python train.py --model="encoder-decoder audio transcriber" --dataset="short read English sentences (LibriTTS-R)" --train_examples=26041 --n_mels=80 --hop_length=160 --input="log_mel" --spec_augment=true --win_length=400 --tokenizer="char" --vocab_size=32 --encoder_arch="transformer" --encoder_norm="rmsnorm" --encoder_norm_position="pre" --encoder_activation="quick_gelu" --encoder_head_dim=32 --encoder_fused_qkv=false --encoder_bias="all" --encoder_qk_norm=false --encoder_parallel_block=false --encoder_moe="soft" --encoder_drop_path=0.1 --encoder_num_experts=8 --encoder_moe_every=1 --encoder_expert_mlp_ratio=0.5 --encoder_slots_per_expert=1 --encoder_shared_expert=false --encoder_subsampling=4 --encoder_layers=12 --encoder_width=192 --encoder_positions="learned" --fusion="prefix" --label_smoothing=0.1 --decoder_width=320 --decoder_layers=6 --decoder_norm="layernorm" --decoder_norm_position="pre" --decoder_activation="star_relu" --decoder_mlp_ratio=3 --decoder_head_dim=32 --decoder_fused_qkv=false --decoder_bias="all" --decoder_qk_norm=false --decoder_parallel_block=false --decoder_dropout=0.05 --decoder_inner_norm=false --decoder_drop_path=0.15 --decoder_kv_group_size=2 --decoder_positions="rope" --decoder_prefix_bidirectional=false --decoder_connector="linear" --decoder_tie_embeddings=true --residual_init="zero_last" --optimizer="soap" --beta2=0.999 --learning_rate=0.0021 --beta1=0.95 --shampoo_beta=0.999 --eps=1e-08 --precondition_frequency=16 --max_precond_dim=512 --one_sided=false --adamw_lr_other_params=0.00089 --max_grad_norm=3.0 --adaptive_grad_clip=0.05 --ema_decay=0.995 --max_steps=2500 --batch_size=48 --epochs=4.6 --lr_schedule="step" --warmup_steps=120 --weight_decay=0.3 --adamw_weight_decay_other_params=0.05
Rows from block 7 of the audio encoder, named by matrix and row number. Rows with one number belong to one attention dimension. Each number is 128 + 32 x the weight over its row's rms, rounded and kept within 0 to 255. All counts start at 0. After the name is the row's rms in percent of the matrix's.
# q: attention query (encoder.blocks.7.attn.q.weight, 192x192), inputs 0-63
# k: attention key (encoder.blocks.7.attn.k.weight, 192x192), inputs 0-63
q.56 117 [134 125 137 163  81 144 103 178 114 123  70 140 126 103 147  91 112 132 118 103 152 107 125 134  97 157 157  78  59 123 113 137 151 120 123 107 142 180  76 129 124  74 101 122 154 143 144  83 117 106  98 125 114 148  88 142 123 138 141 154 128 142  92 135]
q.57 119 [175  92 187 126  76 153 105 113 109 132 154 109  77 152 130 117 173  92 159  95 169 140 142 122 160 133 128 117 140 135  93 108  94  84 114 192 120 140 187 122 133 195 166 106 117 178 184 196 106 138  39  96  93 170 161 134 175 130 144 182 117 106  94 135]
q.58 108 [115 112  86  79 106 162 152 123 130 152 119 152 150 212 147 141  62 130 153 135 146 103 125 186 147  97  68 162 109 163 188  93  78 118 112 139 116 126 158 146 117 107 142 188 156 145  72  63  91 107 130 129 140 152 116 147 175 142 188 183 152 160 166 118]
q.59 121 [124 129 120 112 134 171 164 192  98 146 131 160 110 119 176 139 156 105 162 145 155 122 234 135 160 158 111 115 111 141 149 155 145 139 152 115 109 186 105 140 140 146 113 164 102 159 139 145  91 119 135  95 197 128 133 100  89  64 158 145 130 133 130 185]
q.60 104 [132 127 139 116 162  97  88 200 129 138 131  84 119  57  62 160 146 126  30 182  84  97 195  95  63 118 139  86 119 188 184 152 148 146 115 129 126 104 137 132 179 132 139  95  62 161  85 140  87 119 142 145  88 137 182  69 139 151  84 128 105 164 138 124]
q.61 115 [179 180 134 160 136 107 169 143 116 111 123  79 144 145 133 158 103 137  60 152  99  87 121 143  87 164 137 113 156 114 129 189 173 162 127 167 101  75 164  83  90 141 114 130 113 160 124 118 117  96 130  70 169 180 119 149 107 140  98 167 102 133 103 144]
q.62 114 [169  97 121 136 148 154 136 122 170 104 142 138 129 201 116 169 127 137 146 152 132 137  88 130 160  58  64 146 113  50 176 147 119 131 117  87 158 120 158 151  95 125 121 106  94 148 118 146 149 131 128 188 124  94 164 180 193 143 117 101 124  57 139 141]
q.63 128 [147 121 152  82 114 144 138 110 103 100 140  88 185 244 108  64 181 142  94 110 145 112 104  75 187  78  97 159 182 148 127 145  83 145 127  66 164 127 131 122 138 132 159 131  90 148 132 160  83 147 136 109 170 110 208 130 142 115 149 115 147 125 179 177]
q.64 090 [138 158  59 111  87 151 127  58  62 152 160 175 118  89 130 105 146 139 145 113 129 119 109 152  67 174 140  69 100  81  80 129 160 180 142 108 103 151 137  91 115  93 124 123 158 158 159 105  73 140 147 135 172 165 125 126 169 128  71  88 130 176 137  78]
q.65 115 [ 97 119 112 144 141 133 174  97 140 110 164 139 134 119 118 132  67 147 159 153 111 110  54 181  73  67 150  95 127 118 162  88 162 131  85 126 172 103 125 152 161  75 115  76 153 150 124 211  55  97 107 107 122 104 140 111 161 138 149 128 147 169 127 147]
q.66 095 [122 162 129 195 160  97 161  66 149  68 168  55 129 118 128 145 113 180 122 153  94 159 111 183 179  50  88 124 156 149 139  75 171 138 114 123 124  97 160 146 123 162 113 108  72 135 128 118 136 153 127 137 150 110 109 118 152  91  79 129 168  98 131 142]
q.67 105 [180 150  95  98 142 159 126  99 121  62 129 158 188 151  84 163 145 173 185 102 161 145 181 177 136 133 116 137 150 110  83 124  81 152  89 110 157 132 187  75  87 109 100 174 137  89 139 129 113 118 105 111 133 140 108 191 102 153 121 127 139 123 135  82]
q.68 101 [129 117 117 142 129 144 154 151 129 162  69 136 164 140 124 114 127  63 132 191 130 132 148 141 173 127 138 192 190 163 135 189 129 147 135 127 176 134  65 131 136 137 107  95  81  97 121  93 129  84 110 159 128  87 172 106 131 177 187 165 165 121 117 157]
q.69 088 [152 150 163 113 176 118 109 164 122 128 110 128  56 108 130  92 186 142 153 147 152 134 102 165 176 126 107  70 145  89 163 122 157 168 142 167 100 117  93 118 130 107 149 219  99 138 121  96 130  77  51  99  84 201 138 107 186 111  72 160 110 138  70 157]
q.70 090 [101 156 146 123 175  88 125  65 125  85  96 150 102 112 115 119 138  94 140 150 117 113 167 128 109 123 128 157  91  79 157 153 127  53 207 127  80 134 142 154 116 161 118 146 151  81 144  95 154 131 163 115 166  86 188 123 104 106 154 136 100  85 151  87]
q.71 107 [174 137 128 137 118 117 148 118 108 141 132 134  51 128  72  96  80 130 113 147  69 144  96  87 106 165  71 162 100  91 102 119 115  77 159  98  87 112 166 123 108  72 157 138 204 131 131 142 130 151 219 148  82 169 156 143 150 102 124 135 147 124 157 144]
q.72 091 [233 141 118 141 161  74  43 125 132 150  79  82 128 100 117 122 127 117 131 104 129 107  78 178 149 115 126 136 117 112 119 139 137 148  82 131 106 122 126 150 114 138 177 160  99  87 131 138 153 189 146 101 143 154 151  85  87  87 129 156  56 116  91 136]
q.73 072 [194 203 119 165 136 166 136  56 182  72 140 185 164  87 139 145  98 140 104 130 151  84 122 125  96 169 110  91  89 132  86 124  79  81 179 111  67 120 134 133 137 104 161 165 185 126 161 159  89 177 149  97 156 180 136 130 172 157 122 224 148 132 111  90]
q.74 098 [144 164 111 148 136  62 109 140  59 108 174  75  86  96 141 116 148 117  99 101 132 174 134 136 110 180  96 162  60 108  85  87 175  75 127 125  73 151 131 158 171 115  95 147 138 129 129 142 191 131 144 131 121 137 183  80 130 125 135 119 107 150  77 160]
q.75 078 [114 147 122 107 161 127 134 139 149  74 138 127 139 183  91 100 151 148 123 132 134 111 184  92 148 101 112  74 140 159 129 163 142 148 150 148 142 160 114 130 124 156 149  83 145 172 156 126  90 147 120 160 146  72  71  80 134  95 173  86 111 144  91 159]
q.76 081 [191 170 100 108 120 170 116 163 144 126 129 160 131 121 127  97 130 124  95  93 133 125 101  72 142 123 123 161 152 156 160 163 105 134 109  94 143 131 140  68 157 140 127 196 170 107  98  85 124 114  43 186  94 211  96 201 147 124  96 140 151 105 167 104]
q.77 099 [136 132 152 134  79 136 132 140 143 187 134 128 104 162 144 134  96 171  88 117 164 124 131 117 136  89 124  97 128  89 167  78  85 141 183 181 124 127  59 141 122 126 104  78 164 145  78  67 115 144  62 117  98 156 121 148 146 139 146 121 173 113 159 152]
q.78 099 [160  94 132 158  79 119 108 118 217 167 149 110 173 120 140 132 136  99 148 156  78 203 101 163 144 134 144 115  67 121 192 133 207 155 134 114 176 155 136 145 145 100  95 100  67 143  94 128  92 119 156 144 105  71 128  99 172 135 107 120  65 122 155 162]
q.79 100 [173  84 192 187 108 152 103 107  89  85 105  65 114 168 142 133 152 127 151 126 119 137 182 183 134 100 120  76 123 137 108 144 154 143  84 213 140 162  80 113 118 106 144 115 101 107 116 141  81 165 122 106 170 131 148 162 103  53 163 179 147 117 136  80]
q.80 113 [102 133 125 146 112  85  68 143  87  92  82 104 164  88 131 180 165 141 169  84 100 179 146 174 144 137 103 147  85 133  77 110 138 103  96 154 118 171 111 145 125 101 126  94  45 121 139 130 137 127 108 115  96 143 119 154 123 148 111 105 141 180 121  78]
q.81 085 [112 158 182 146  75 155  77 177 162 108 158 182  91 168 216 117 159 159 155 114 143 130 125 116 167 171 155 162  83 125 134 103 107 155 135 111 106 110 196 117 106 140 106 160 131 115 112 133 154 148 112 103  91 147 158 145 128 104 147 125  69 119 142 169]
q.82 107 [170 143 133 118 139 152 108  77 138 145 123 154 180  73 137 159 167 102 109 114 172  91 171 150  96 124 139 170  89 103 101  91 140 144 155 123 153 163 123 129 165 139 122 160 169 123 150 164 171  99 112 108 140 139 144 133 114 150 103 133  63 102 115  99]
q.83 085 [ 98 120  69  97 121 125 126 107  64 185 113 141 136 105 148 124 117  87 112 128 100  68 175 142 160 165 167 171 156 124 165 148 156 179 122 169 143 189  79 112 138 103 118 159 118 128 174  73 168 117 197 132 133 146 130 123 164 131 132  85  92 150 113 125]
q.84 084 [156 162  64 164  75  75 146 170 135 149 136 112 105  56 100 101 211 128 112 175 150 151  89 121 166 154 174 125 109 107 147  80 117 120 123 196  38  89  85 138  88 129  91 106 135 147 106 112 173 126  74 123 134 182 155  80 163 151 160 176 131 128 108 184]
q.85 094 [162 145 144 149  96 177  91 141 103 106 173 148  65 112 120 116 128 126 106 126 137 139 117 115  87 147 104 124 123 115  87 126 108  88 100 104 129  83 123  91  97  85 126 135 157 184  99 103 175  91  68 143  86 139  97 161 113 139  64 142 178  78 106  31]
q.86 093 [103 150 125 178 131  70 113  96 141  62  75 134 112 164  67  78 145 113 106 137 103 106  91 125 168 154 102 125  89 112 106 118 129 116 122 122  99 113 106  96 177 143 130  72 173 119 139 129  96 156  87 164  91 198 112 131 141  97 120 186 141 136 143  36]
q.87 091 [114 166 102 142 199 179 129 196 108 161 105  81 122 114 165 109 155 136 167 145 181 180 105 131 143 152  63  93 105 136 128  80 113 113 161 164 116 120  90 126 125 112 119 146  97 108 150  68 145 102 153 106 105 129 183 150 194 142 129  86 136 162  91 133]
q.88 090 [153 130 152  90 186  70 147  80 196 145 168 135 127 103 100 106  94 165 111 128 165 107  84 128 119  40 150  95 144 118 144  93 119 103 139  94 155 108 116 150 109  84 105  88 217 174 175 163 116 138 122  76  96 123 113 107 170 192 126  78 125 159 168 169]
q.89 092 [189 147 189 120 149 124 152 165 151 116 110 111  97 133 103 142  91 173 156 116 117 104 150 155 131 158  84 127 164 120 102 139 132  60 135 127 147 141 153 115 135 158 148 153 161 122 144 111 144 177 141 140 109 106 173 137 121 186  74 117 136 102 128  77]
q.90 101 [137 130 156 146 144 118 126 144 149 138 151 133 112 162 159 100 170 111  79 128  99 115 127  70 172 179 113 127 110 121 151 131 128 132 177 224 118 156 117 130 120 185 120 139  73 109  96 129 158 159 156 134 110 159 137 106  96 132 182 105 142 102 140 124]
q.91 091 [ 48 141 166 166 141 188 130 128 119 174 115 186 172 101 138 156 140 119 142 121 153 133 151 165 131 129 148 155  88 150 134 135 165  85 132 116 189 144 164 125 123 131  92 133  84  84 142 140 133  95 106 140 135 184  53 132  97  82 115 148 139  92  84 123]
q.92 088 [148 137 110  96  71 152  95 161 162 140 132 143 121 214 104 116 113 168 136 103 170 120 113  75 119 145 127 196 171 138 114 184 143 155 118 101 134 119 136 109  81 140 120 105 143 124 151  91 129 181 150 104 142  80 146  98 120 152  96  77 107  99 194 143]
q.93 096 [107 166 177 173 101 200 139 130 136  99 162 120 152 154 196  90  81 118 146 124 136 135 128  92  76 135  86 135  93 176 121 144 170  75 127 143 110 127 149 129 171 114 146 105 102 117  65 149  55 108 109 122 183 130 118 158 155 130 123  95  79 117  90 122]
q.94 100 [136 169 118 154  99 129 133 124 132 124 104  44 108 125  98 150 182  74 103 164 133  85 115 109 140 143 102 128 152 184 132 175 155 153 105 139  66 106  72 165  85 115 120 159 107  78 127  99 144 139 129 151  93  92 104 100 106  93 113 142  34 116  80 181]
q.95 116 [125  97 100 147 195 110 111 109 181 164 197 171 108 193 165  93  20  83 139  85  98 159  91 137 105 115 148 154 133 127 143 130 123  93 128 105 143 123 144 135 153 117 109 141 133 130 115 154 120 113 113 120 117 101 107 156 161 140 150 156 122 122 176 206]
q.96 084 [ 91  99 153 141 175  93 130  97  97 109 107 106 169 111 131 156 117 132 117 133 150 117 128 133 161  81 118  72 168 148 142 109 156 181 135 162 165 114 112 171 128 168  66 158 110 154 116 134 128 122 123 108 128  92 161 136 125 151 146 137 149 112 101 158]
q.97 081 [ 88 114 131 141  86 163 103 142 153 141 143 110 112  99 149  95 134 124 184 147  78 154 194  51  92  44 141  94 105  64 155 187  95 113 104 123  88 134 143 126 145 129 133 121 118 104 126 166 145 106 170 148  85 143  87  94 107 160  91 118 124 131 118 160]
q.98 081 [ 51 127 115 129 176 220 146 123  90 178 140 156 130 154 167 115 103  92 143 121 149 142 101 106  90 102 114  53 114  91 129 134 165 116 196 125  85 119 126 156  87 104 117 136 107  98 104  77 112 142 114  41  73 108 158  75  91 111 133 124 127 113 114 178]
q.99 077 [185 139 129 152  86 132 164  55 104 123 115 173 140  79 121 172  58  89  74 152 108 100 153 123 130 135 104 127 136  99 127 119 137  81 160 127 148 142 122 152  87  95 139 154 129 200 128 157 147 159 155  69 174 141 159  89 128  95 157  93 110 115 124 100]
q.100 083 [118 102 223 119 101 165 132  97  92 140 179 126 113 105 128 104 133 124 175 129 173 137 168 142 146 210 121  69 161 128 151 136 154  75  63  80 127 107 151 163 132 145 102 104  79 173 127 123 134 140 133 105 146 132 112 105  76 104 103 164 110 116 155 124]
q.101 095 [156 142 122  74 156 158 186  76 124  95  97 148 125  67 158  61 144 120  55 159 136 120 104 139 163 207 109 123 178 139 100 112 135  45 133 119 107 163 145  95  93 150 112 111  93 148 138 133  98 149 132 138  65 125 185 131 143 189 126 104 151  88 187  87]
q.102 085 [112  92 145 165  90 167 165 148  79 124 151 190 182 102 154 185 118  80 171 128 115 101 134 165 106 169  87 107 140  74 109 148 132 142 154 103 137 152 136 180 139 185 152 167 131  89 137 115 182 132 123 119 151 137 216 114 113  97  78 139  59 210 102 139]
q.103 078 [174 121 112 188 159 117 117  99 114 154 122  93 139 157  86 184 110 124 103 194 114 141 127 135 108 103 112 142 127 171 132  90 153 137 128 143 136 165 125 124 100 162 124 147 177 120 105 161  83  57 115  81 162 145 136 150 111 143 136 157 190  76 147 130]
q.104 086 [187  78 144  64 160 148 132 125 142 134 134 192 110 195 139 148 167 139 108 135 133 146 124 143 104 161 138 127 154 144 108 143 149 103  90 100 130  57 127 198 123 102 140 122 113 150 104 136 101 183 127  78 115 140  85 132 163 118 117 126 108  85  76 165]
q.105 095 [117 151 123  97 120 149 115 151 145  90 106  99 120 124 115 101 205 153 148 127 105  75 130 166 103 107 151 125 135  92 145 181 113 118 117  89 141 131  99 127 177 120 125 131 128  72  97 188 109  88 110 139 124 137 157 153 120 158 132 182 171 132 114 153]
k.56 114 [ 79 117 114 125 111  66 108  98  83 188 118 142 202 111 201 160  99  96 130 106 113  89  81 112 131  40 138 166 136 110 170 161  52 152 138 135 118  90 134 108  89 145 118 151 161  98 140  95 101 148 172 141 133 151 104 135 125  76 106  93 111 107 124 128]
k.57 126 [123 128 119 182  85 110 105 135 140 133 176  99  65 180 111 204 121 157 106  86 164 152 156 129 129 129 114 149 142  68  92 131 142 129 172 144 120 123 107 107 148 122  89  85 197 122 132 150 146 157 107  79 124  92  91 107  97  92 145  96 148  76 135 106]
k.58 099 [132  96  84 130 135 150 121 139  98 122 105  98 164 104 165 122  86 124 124 122 181 133  64 168  89 166 122 211 159 157 140 146 133 156 127 122 143 140 163  92 174 130 164 112 154  97 108 101 118 179 109 161 131  55  51 131 166 156 126 148 140 122  94 120]
k.59 119 [138 134 107 116 111 155 101 129 166 153 169 118  94 133 180 114 122  92 109 160 110 117 107 132 186 100 159 170 130 123 147 112 178 144 111 114 127  85 131 121 135 167 155 135 163  99 106 113 115 163 104  85 133 153 132 113 131 125 186 121  98  93 147 124]
k.60 114 [157 105 146 133 113  94 127 114 103 198  72  72  90  96 148 124 179 114 127 163 135 149  90  98 147 148 156 129 129 146  90 163 146  74  64  52 169 157 172 162 158 193 137 115  68 132 149 129 139 111 122 161 130 121 126  99 140 140  82  81  69 112  73 156]
k.61 110 [174 126 127  68 113 171 150 143 107 124  94  98 106  89 174 101 122 163  84 112 181  65 130  65 122 152 196 200 123 148 156 142 175 131 135 106 132 203  89 138 104 146 126  41 129 101 115 142 137 104 128  57  94 142  96 168 152 138 148 147  75 119 152 165]
k.62 123 [127 167 121 184 140 173 180 107  78 123 128 171 112 164  86 164 141 123 105  98 121 137 107 181 121 191 108 103 145  69 152 143 106 131 178 127 164 110 106 159 108 121 184 127 132 110 123 119 161 129 153 138 129 108 120 117 107 189 179 127  87  96 144 147]
k.63 123 [128 126 105 154 188 165 118 103  94  88 124 153 136  93 108  99 123 176 133 114 160  80 143 154 124 200 115 155 174 142 138 102 184 127 123 139 156 105 166 130 126 146 155  77 150 104 125 168 180 117 136 177 179 153  87 134 155 131 144 112 113 110  73  76]
k.64 091 [133 187 104 101 135  85 174 128 103 115 142 113 191 177 121 126 160 101 135 166 136 145  81 116 114 139 124 170 110 128 146 122 130 170 170 110  80 126 154 102 114 181 153 177  91 185  80 130 117 127 103 139 200  96 124 133 141 120  71  82 132 120 129 140]
k.65 105 [180 133 153 152 154  81 103 150 156 101 117  89 129 178 104  99 137 152 141  79 158 132  89 126  82  83 119 154 191 107 142 174 151 146 140 118  97 129 183 135 160  50 144  85 147  77 115 109 110  75 104 117 135 162  87 100  72 124 130 117 120 139 179 120]
k.66 087 [140 148 168 169 133  97 192 157 119 116 177 105  86 149 139 145 173 112 133 147 132 146 105  73 116 130 157 116 144 146 136 135 163 137 118 178 100 147 157 112 161  30 145 152  92 136 138  70 132  46 109 125 111 113 122 120 148  37 105 125 178 134 179 127]
k.67 087 [133 155 158 107 148 104  99 122  91  58 119 119 146 133 111 183 107 144  91 125 157 165 155 141  60 159 142 165 143 129  80 126 144  84 104 117 129 130 127 142  97 140 137 101 131 158  99 173 115  89 189  74 144 120  75  80 188 106 157 105 133 130 110 133]
k.68 094 [ 99 114 113 190 137 186  73 155 125 177 142 114 128 153 127  83 129 161 166 115 110 122 136 108 104 133 118 145 109 101 139 116 187  99 128 111 135  97  91 126 135  80 119 173 125 104 223  25 171 163 112 139 118 106 183 139  82 100 126 179 154  75  90 117]
k.69 081 [157 119 126  96  71 104  72 160  79  79 182  84  86  94 123 125  79 110 150 192 126 111 101 157 139 183 168 118  95 112 186  76  86 129  94 121 139 135 158 151 160 152 112 152 109 189 171 144 140  99 106 119  96 103 153 153 149 132 125 144 142 134 130  99]
k.70 090 [118 124 123 127 109  94 101 125 134 143 123 182  98  47 167 156 144  92 123 184 144 123  69 103 146 168 162 196 102 126 101 128 157  99 137 160 151 131 164 168 117 140 124 122 147  90 141 177 146 109 140 102 148 138  81 122 140 116 159 118 138 151 168 129]
k.71 106 [225 140 118  86 156  97 120  87 139 198 165 168 104 136 193 133 128 108 102 143 137 130 118  86  88 189 126 133  85 171 113 153 128 111 156 123  81 153 151 162 138 133 122  94 172 154 118 105 119 116 142  93 164 114 109  86 148 118 114  68 133 116 154 127]
k.72 091 [ 73  59 147 122 168 165 158 211 197 156 130 156 142  98  53 122 106 144 144  82 146 126 167 107  96 105 134 117 104  83 101  62 108  50 151 121 124 136 127 158 170 132 112 149 106 113  77 131 120 131 116 142 116 192 114  78 135  85 160 129  85 179  61 177]
k.73 084 [143 141 151 124 150  85 106 100 121 156 136  82 189 144 170 119 144  95 117 177 146  98  98 173  87 102 127 120 177 163 108 135 146 113 123 127 179 147 162 126  86 109 165 133 143  81 102  92 142  86 146  52  56 120  94  73 117 147 122 139 114 180 127 138]
k.74 094 [126 168  76  40 132  97 204  89 154  90 153 126  99 110 130 158  94  98  89 120 121 123  95 140  57  97 135 161 121 189 113 112  77 144 115 159 110 124 127 165 168 139 160 173 121 127 116 135  90  54  90 169 120 128 145 147 147 106 113  60 192 160 126 150]
k.75 081 [142  92 113 123 129  73 127 102 163 110 143 118 139 112 144 134 148 142 115 149  57 121 104 109 164 172 143 145  27 129 113 169 120 136  94 115 135 163  90 134  81 100  73  90  65 135 144 162 141 123  83  83 159 161 140 140 101 103 126 119 125  72 114  84]
k.76 077 [ 94 115 143 107 103 102  88 137 133 173 128 118  98 126 140 160  94 132 118 118 112 132 158 132 115 159 127 183 133  96 168 192 154 139 178  80 138 102  97 116 128 103 120 137 157 185 139 129 193 157 109 217 123 123 219 120 106 149  80 134 129  77 100 115]
k.77 098 [142 132 153 135 121 148 104 146  99 125  75 102 162 177 129 187 133 128 124  79 117 162 109 105 134 113 172  66 175 163 147 124 115 153 163 103  93  84 130 102 112 136 105  99 151 125 153 124 100 112 142 149 104  77 184 149 135 154  70 159 167 127 138  61]
k.78 090 [129 112 156 161 115 110 156 143 139  59 131 111  76 173 151 133 124 155  67 127 128 166 138 140 142 109  69 141 131 155 102 118 140 136 133  70 145 136 128 152 105 140 134  94 107  87 108 138 132 124  97 176 140 164  87 198 136 136 167 143  55  94 167 142]
k.79 094 [ 68 175 159 162 168 110 152 170 125 139  70 134 121 142 156 157 142 104 123 117 113 227 107  94 186 139 143 100 103  88  79 142 181  77 170 140 122 162  77 132 140 120  95 117 130 116 116 160 119 175 126 190 184  79 116 157 107 189 109 125 131  85  84  59]
k.80 108 [ 69 136 138 108 149 147 149 140 125 111  60 113 105  99 102 164 136  94 117 101 168 153 165 139 169  78 114 169 120 160  65 136  84 114  56 203 145 154 100 166 178 114 148 129 101 131 124 134 121 114  92  89 108 116 122 176 152  28 173 162 139 140 130  82]
k.81 087 [128 194 119  76  96 189 129 134 106 146 163 147  98 159 104 142  94 196 108 135 126 153  99 157 127 130 101 139 158 160 127  95 135 150 124 134 156 121 126 113 117 130 193 112 179 104 143 148 165 122  96 161  91  68 125 144  91 166 141 136 205 160 136 173]
k.82 099 [101  73  93 169 123 115 123  96 156 123  49 136 142  94  98 113 165 103  93 167 139 140 120 175 148 103 125  67 171 198 164 113  63  90 112 135 157 152 122 121  95 118 140 104 122 115  97 186 111  97 115 129  64 106  88 171 109 141 149 160 108 174  80 211]
k.83 082 [ 94 128 120 151 134 165 129 124  95 128 126 150 150 110 145 111 148 120 188 141  98  50 113  52 151 116 140 101  87 105 121 145  82 119 101  68  78 101 140 123 123 134 173 129  59 173 108 155 112  78 112 114 127 139 141 147 189 124  79 160  89 120 119 171]
k.84 080 [108 137  91 166 116 126 198 118 109  83 202 131  48  91 132 145 152 140 139  77  99 141  95  52 123 124 158 165 106 130  97 126  75 155  90 149  55 119 135 114 130 141 174 129 111  85 131 124 120 171  97 166 155 106 127 151 141  96 127 115 116 135 178 122]
k.85 097 [162 151  97 131 128  48 151  54 118 169  86 106  95 106 173 117 164  87 142 157 116 106 159 135 184 161 180 143 103  82 180 158 141 177 179 136 148 130  85 136 113 136 124 131 150 129 134 128 131 154 109 148  96  87 177 135 112 175 126 158 120 106 156  78]
k.86 094 [107 197  70  84 146 151  93  92 136 116 123 147 161  98  86 117 142  90 144 160 141 100 111 138 137  99 107 193 159 103 140 200  93 149 140 144 138 152  92 136  95 113 115 103 151 163 137  95 168  76  87 121 111  59 145 149  98 124 125 144 143 113  83 106]
k.87 093 [156 108 122 167 140 214  91 161  99 149 103 104 108 129 132 114 150 120 141 131 136 124 132  82 162 155 137  92 138 160  93 110 108 117 107 157 127  92 108 108 164 150 156 109 107 153 135 151 125  73  92 117 119 129 172 159 138 102 163 150 159 199  46 131]
k.88 095 [156  95 131 109 167 169 154  54 102 143 149 133 119 143 131  78  90 144 162 102 155 161 151 143 111 177  86  84 148  95 121 117 105 132 160 121 136 117 118 130 139  73  91  48 148 129  88  83 121 107 195 119 163 147 159 173 103 137 123 112 118  91 162  98]
k.89 085 [160 135 127 122 160  88 116 166 136 149 145 138  86 142 180  89 113 130 153 108 114 131 108 120  97 159 152 102  82 129 110 130 140 112 106  90 179 109  95 178 107 101  95 144 187 125  67 174 109 121 107 104 116 129  80 159 148 147 166 111 103  92 109  87]
k.90 101 [ 82 112  99 161 125 154  60 147 108 113 122 117 109 107 155 153 144 162 126 119 124 101 124  66 170 102 145 113 100 169  53 150 144  60 109  94 149 158 112 127 132 161 200 126 135 113 137 111 129 144  83 134 116 110 147 155 134 151 134 190 160 103 122  70]
k.91 087 [127  69 145 167 153  97 110 124 108 135  89 125 129  83 153 160 123 161 187 175 119 131 104  95 200 163  95 118 101  58  94 117 152 100 135 113 188 163  95 178 139 114 164 166  57 148 135 135 112 104 140 129 115 158 136 176 116 156 123 176 125 103 189 133]
k.92 091 [134 108 143 102 138 165 114 149 131 145 153 160 184 148 111 136 152  84 110 130 112 157 138 146 110 119  86 108 146 142 110 118 153 136  99 151 122 109 171 136 134 109 107  64 171 122 158 142 138 155 166 107 164 148 167 113  84 120 121 125 200 135 104 187]
k.93 097 [162 134 136 152  73  57  97 122 173 118 118  78 126 121 115 120 166 147 111 217  89 113 136 243 153 153 164 128 174  96 215 150 114 105 108 157 148 127 138 150 140 103 150 131 186  90 116 102 154 136 139 154 141 132 115  72  85 159  99 147 130 147 105 160]
k.94 095 [ 94  95 131 135 118 159 161 157 146 190 104 128  82 119  88 148 194 141 157 133 110 116 111 130 156 170  97 148 133  99 101 152 124 143 149 166  92  95 146  95  93 122 120 105  87 159 156 188 213 104 164 131 128 116 163 130  80  40 135 124 110  74  31 162]
k.95 110 [124 173 125 126 115 167 120  66 150 130 149 138 102 163  83 105  81 200 120 142 168 134 126 172  97 169 130 122 109 114 175  95 135 115 133  99 128 106 146 137 111 126  81 125 167 128 159 111 107 120 176 161 126 150 155  60 132 159 103 118 126  91 193 163]
k.96 082 [144  87  80 101 192 146 160  77 193 118 139 176  79 111 129  88 123  97  64 116 144 123 133 111 102 191 135 145 135 151  80  84 126 122 130 144 115  96 102 130  46 167 111  70 115  98 139 170 104 113 130 191 101  62 168 106 164  97 114 117 121 199  62 132]
k.97 080 [142 155 163 119 144 178 173 152 105 105 162 179 137 146 139 117 166 183 147 111 221 169 138 112 185  63 118 179 155 144 141  96 129  65 115 125 116 112 133 112 148 110 120 118 105 114 120 164 121 149  79 141 179 100 143 173 147 160 103  52 106 136 166 140]
k.98 084 [116 160 109 136 165  85 166 178 143 134 156 173 163 122 145 143  93 134 156 166 176 149 128 157 110 131 144 136 174  23 103 105 121 132 117 144 161  63 140  97 138 140 168 149 209  91 120 148 106 117 110 151  75 133 157 110  84 112 128 170 167 122 134 175]
k.99 077 [150 150 169  93 136 112 154 116  87 151 107  89 144 130  89 139 156 118 118 133 126 170 124  83 132 148 111 117 158 111 133 154  60  80 113 145  82 140 186 121 109 139 117 134 127 111 112 110 110 122 158 142  70 137 148 143 160 104  67 159 130 143 121  99]
k.100 080 [119 156 158 116 116 106 130 178 146  93 122 196 147 156 163 104 105  91 225 104 132  81  87 129 132 157 142 146  84 145  95 139 139  93 118 104 118 105 151 128 118 131 111  32 141 160 101 131 112 106 148 117 110 146 116 101 163 108  94 163  84  80 175 102]
k.101 090 [162  96  80 147 150 149 104 106 100 105  51  65 112 117  85 158 174 102  82 131 134 172 107 109 101 105 164 150 152 142 114 136 153  82 123 185  93 156 160 116 129 119  79 146 132 101 115 187  93  63 151 156 109 135  94 141 152 129 111 137 158 149  98 144]
k.102 083 [164 100 106 144  92  88 135 103  97 168  91 113  90 131 115 131 146 168  97 118 180 147 130 145 141 120 120 105 134 194 135 144  85 146 170  97 163 128 107 117 113 147 143 157  23 138 109  92 136 124 140 175  63 129 161 124 157 158 177 111 115 116 142 159]
k.103 082 [140 156 119 127 156 131 168 133 130 141 100 114 106 121 169 134  73  95 103 160 112 142 159  65 168 151  85 171 198 127 209 116 145 140 133 139 102 131 156 120 182 119 138  74 121  79 148 150 151 134 126 138 123 100 128 147 121 182 102 127 152 150 128 190]
k.104 079 [138 122  76 155  59  84 125 188 109 139  94  95 124 155 134 114  93  71 137 153 160 137 143 104  98 145 145 111 119  84  93 121 134 125 126 129  72 143 124 143  39 125 128 122 214 157 133 120 135  75 119 127  83 151 136 157 139  69 120 100  94 132 123  48]
k.105 091 [109 152 102 139 198 124  81 174  93 127 121 128 148  97  86 147 169 138  82 164 103 155 142  94 135  88 189 154  78 163 135 147 162 101 113 124 141 133 156  77 150 132 102 169 117 136  99 161 111 134 127 119 190 144 182 114 107 127 123 102 135  88 165 116]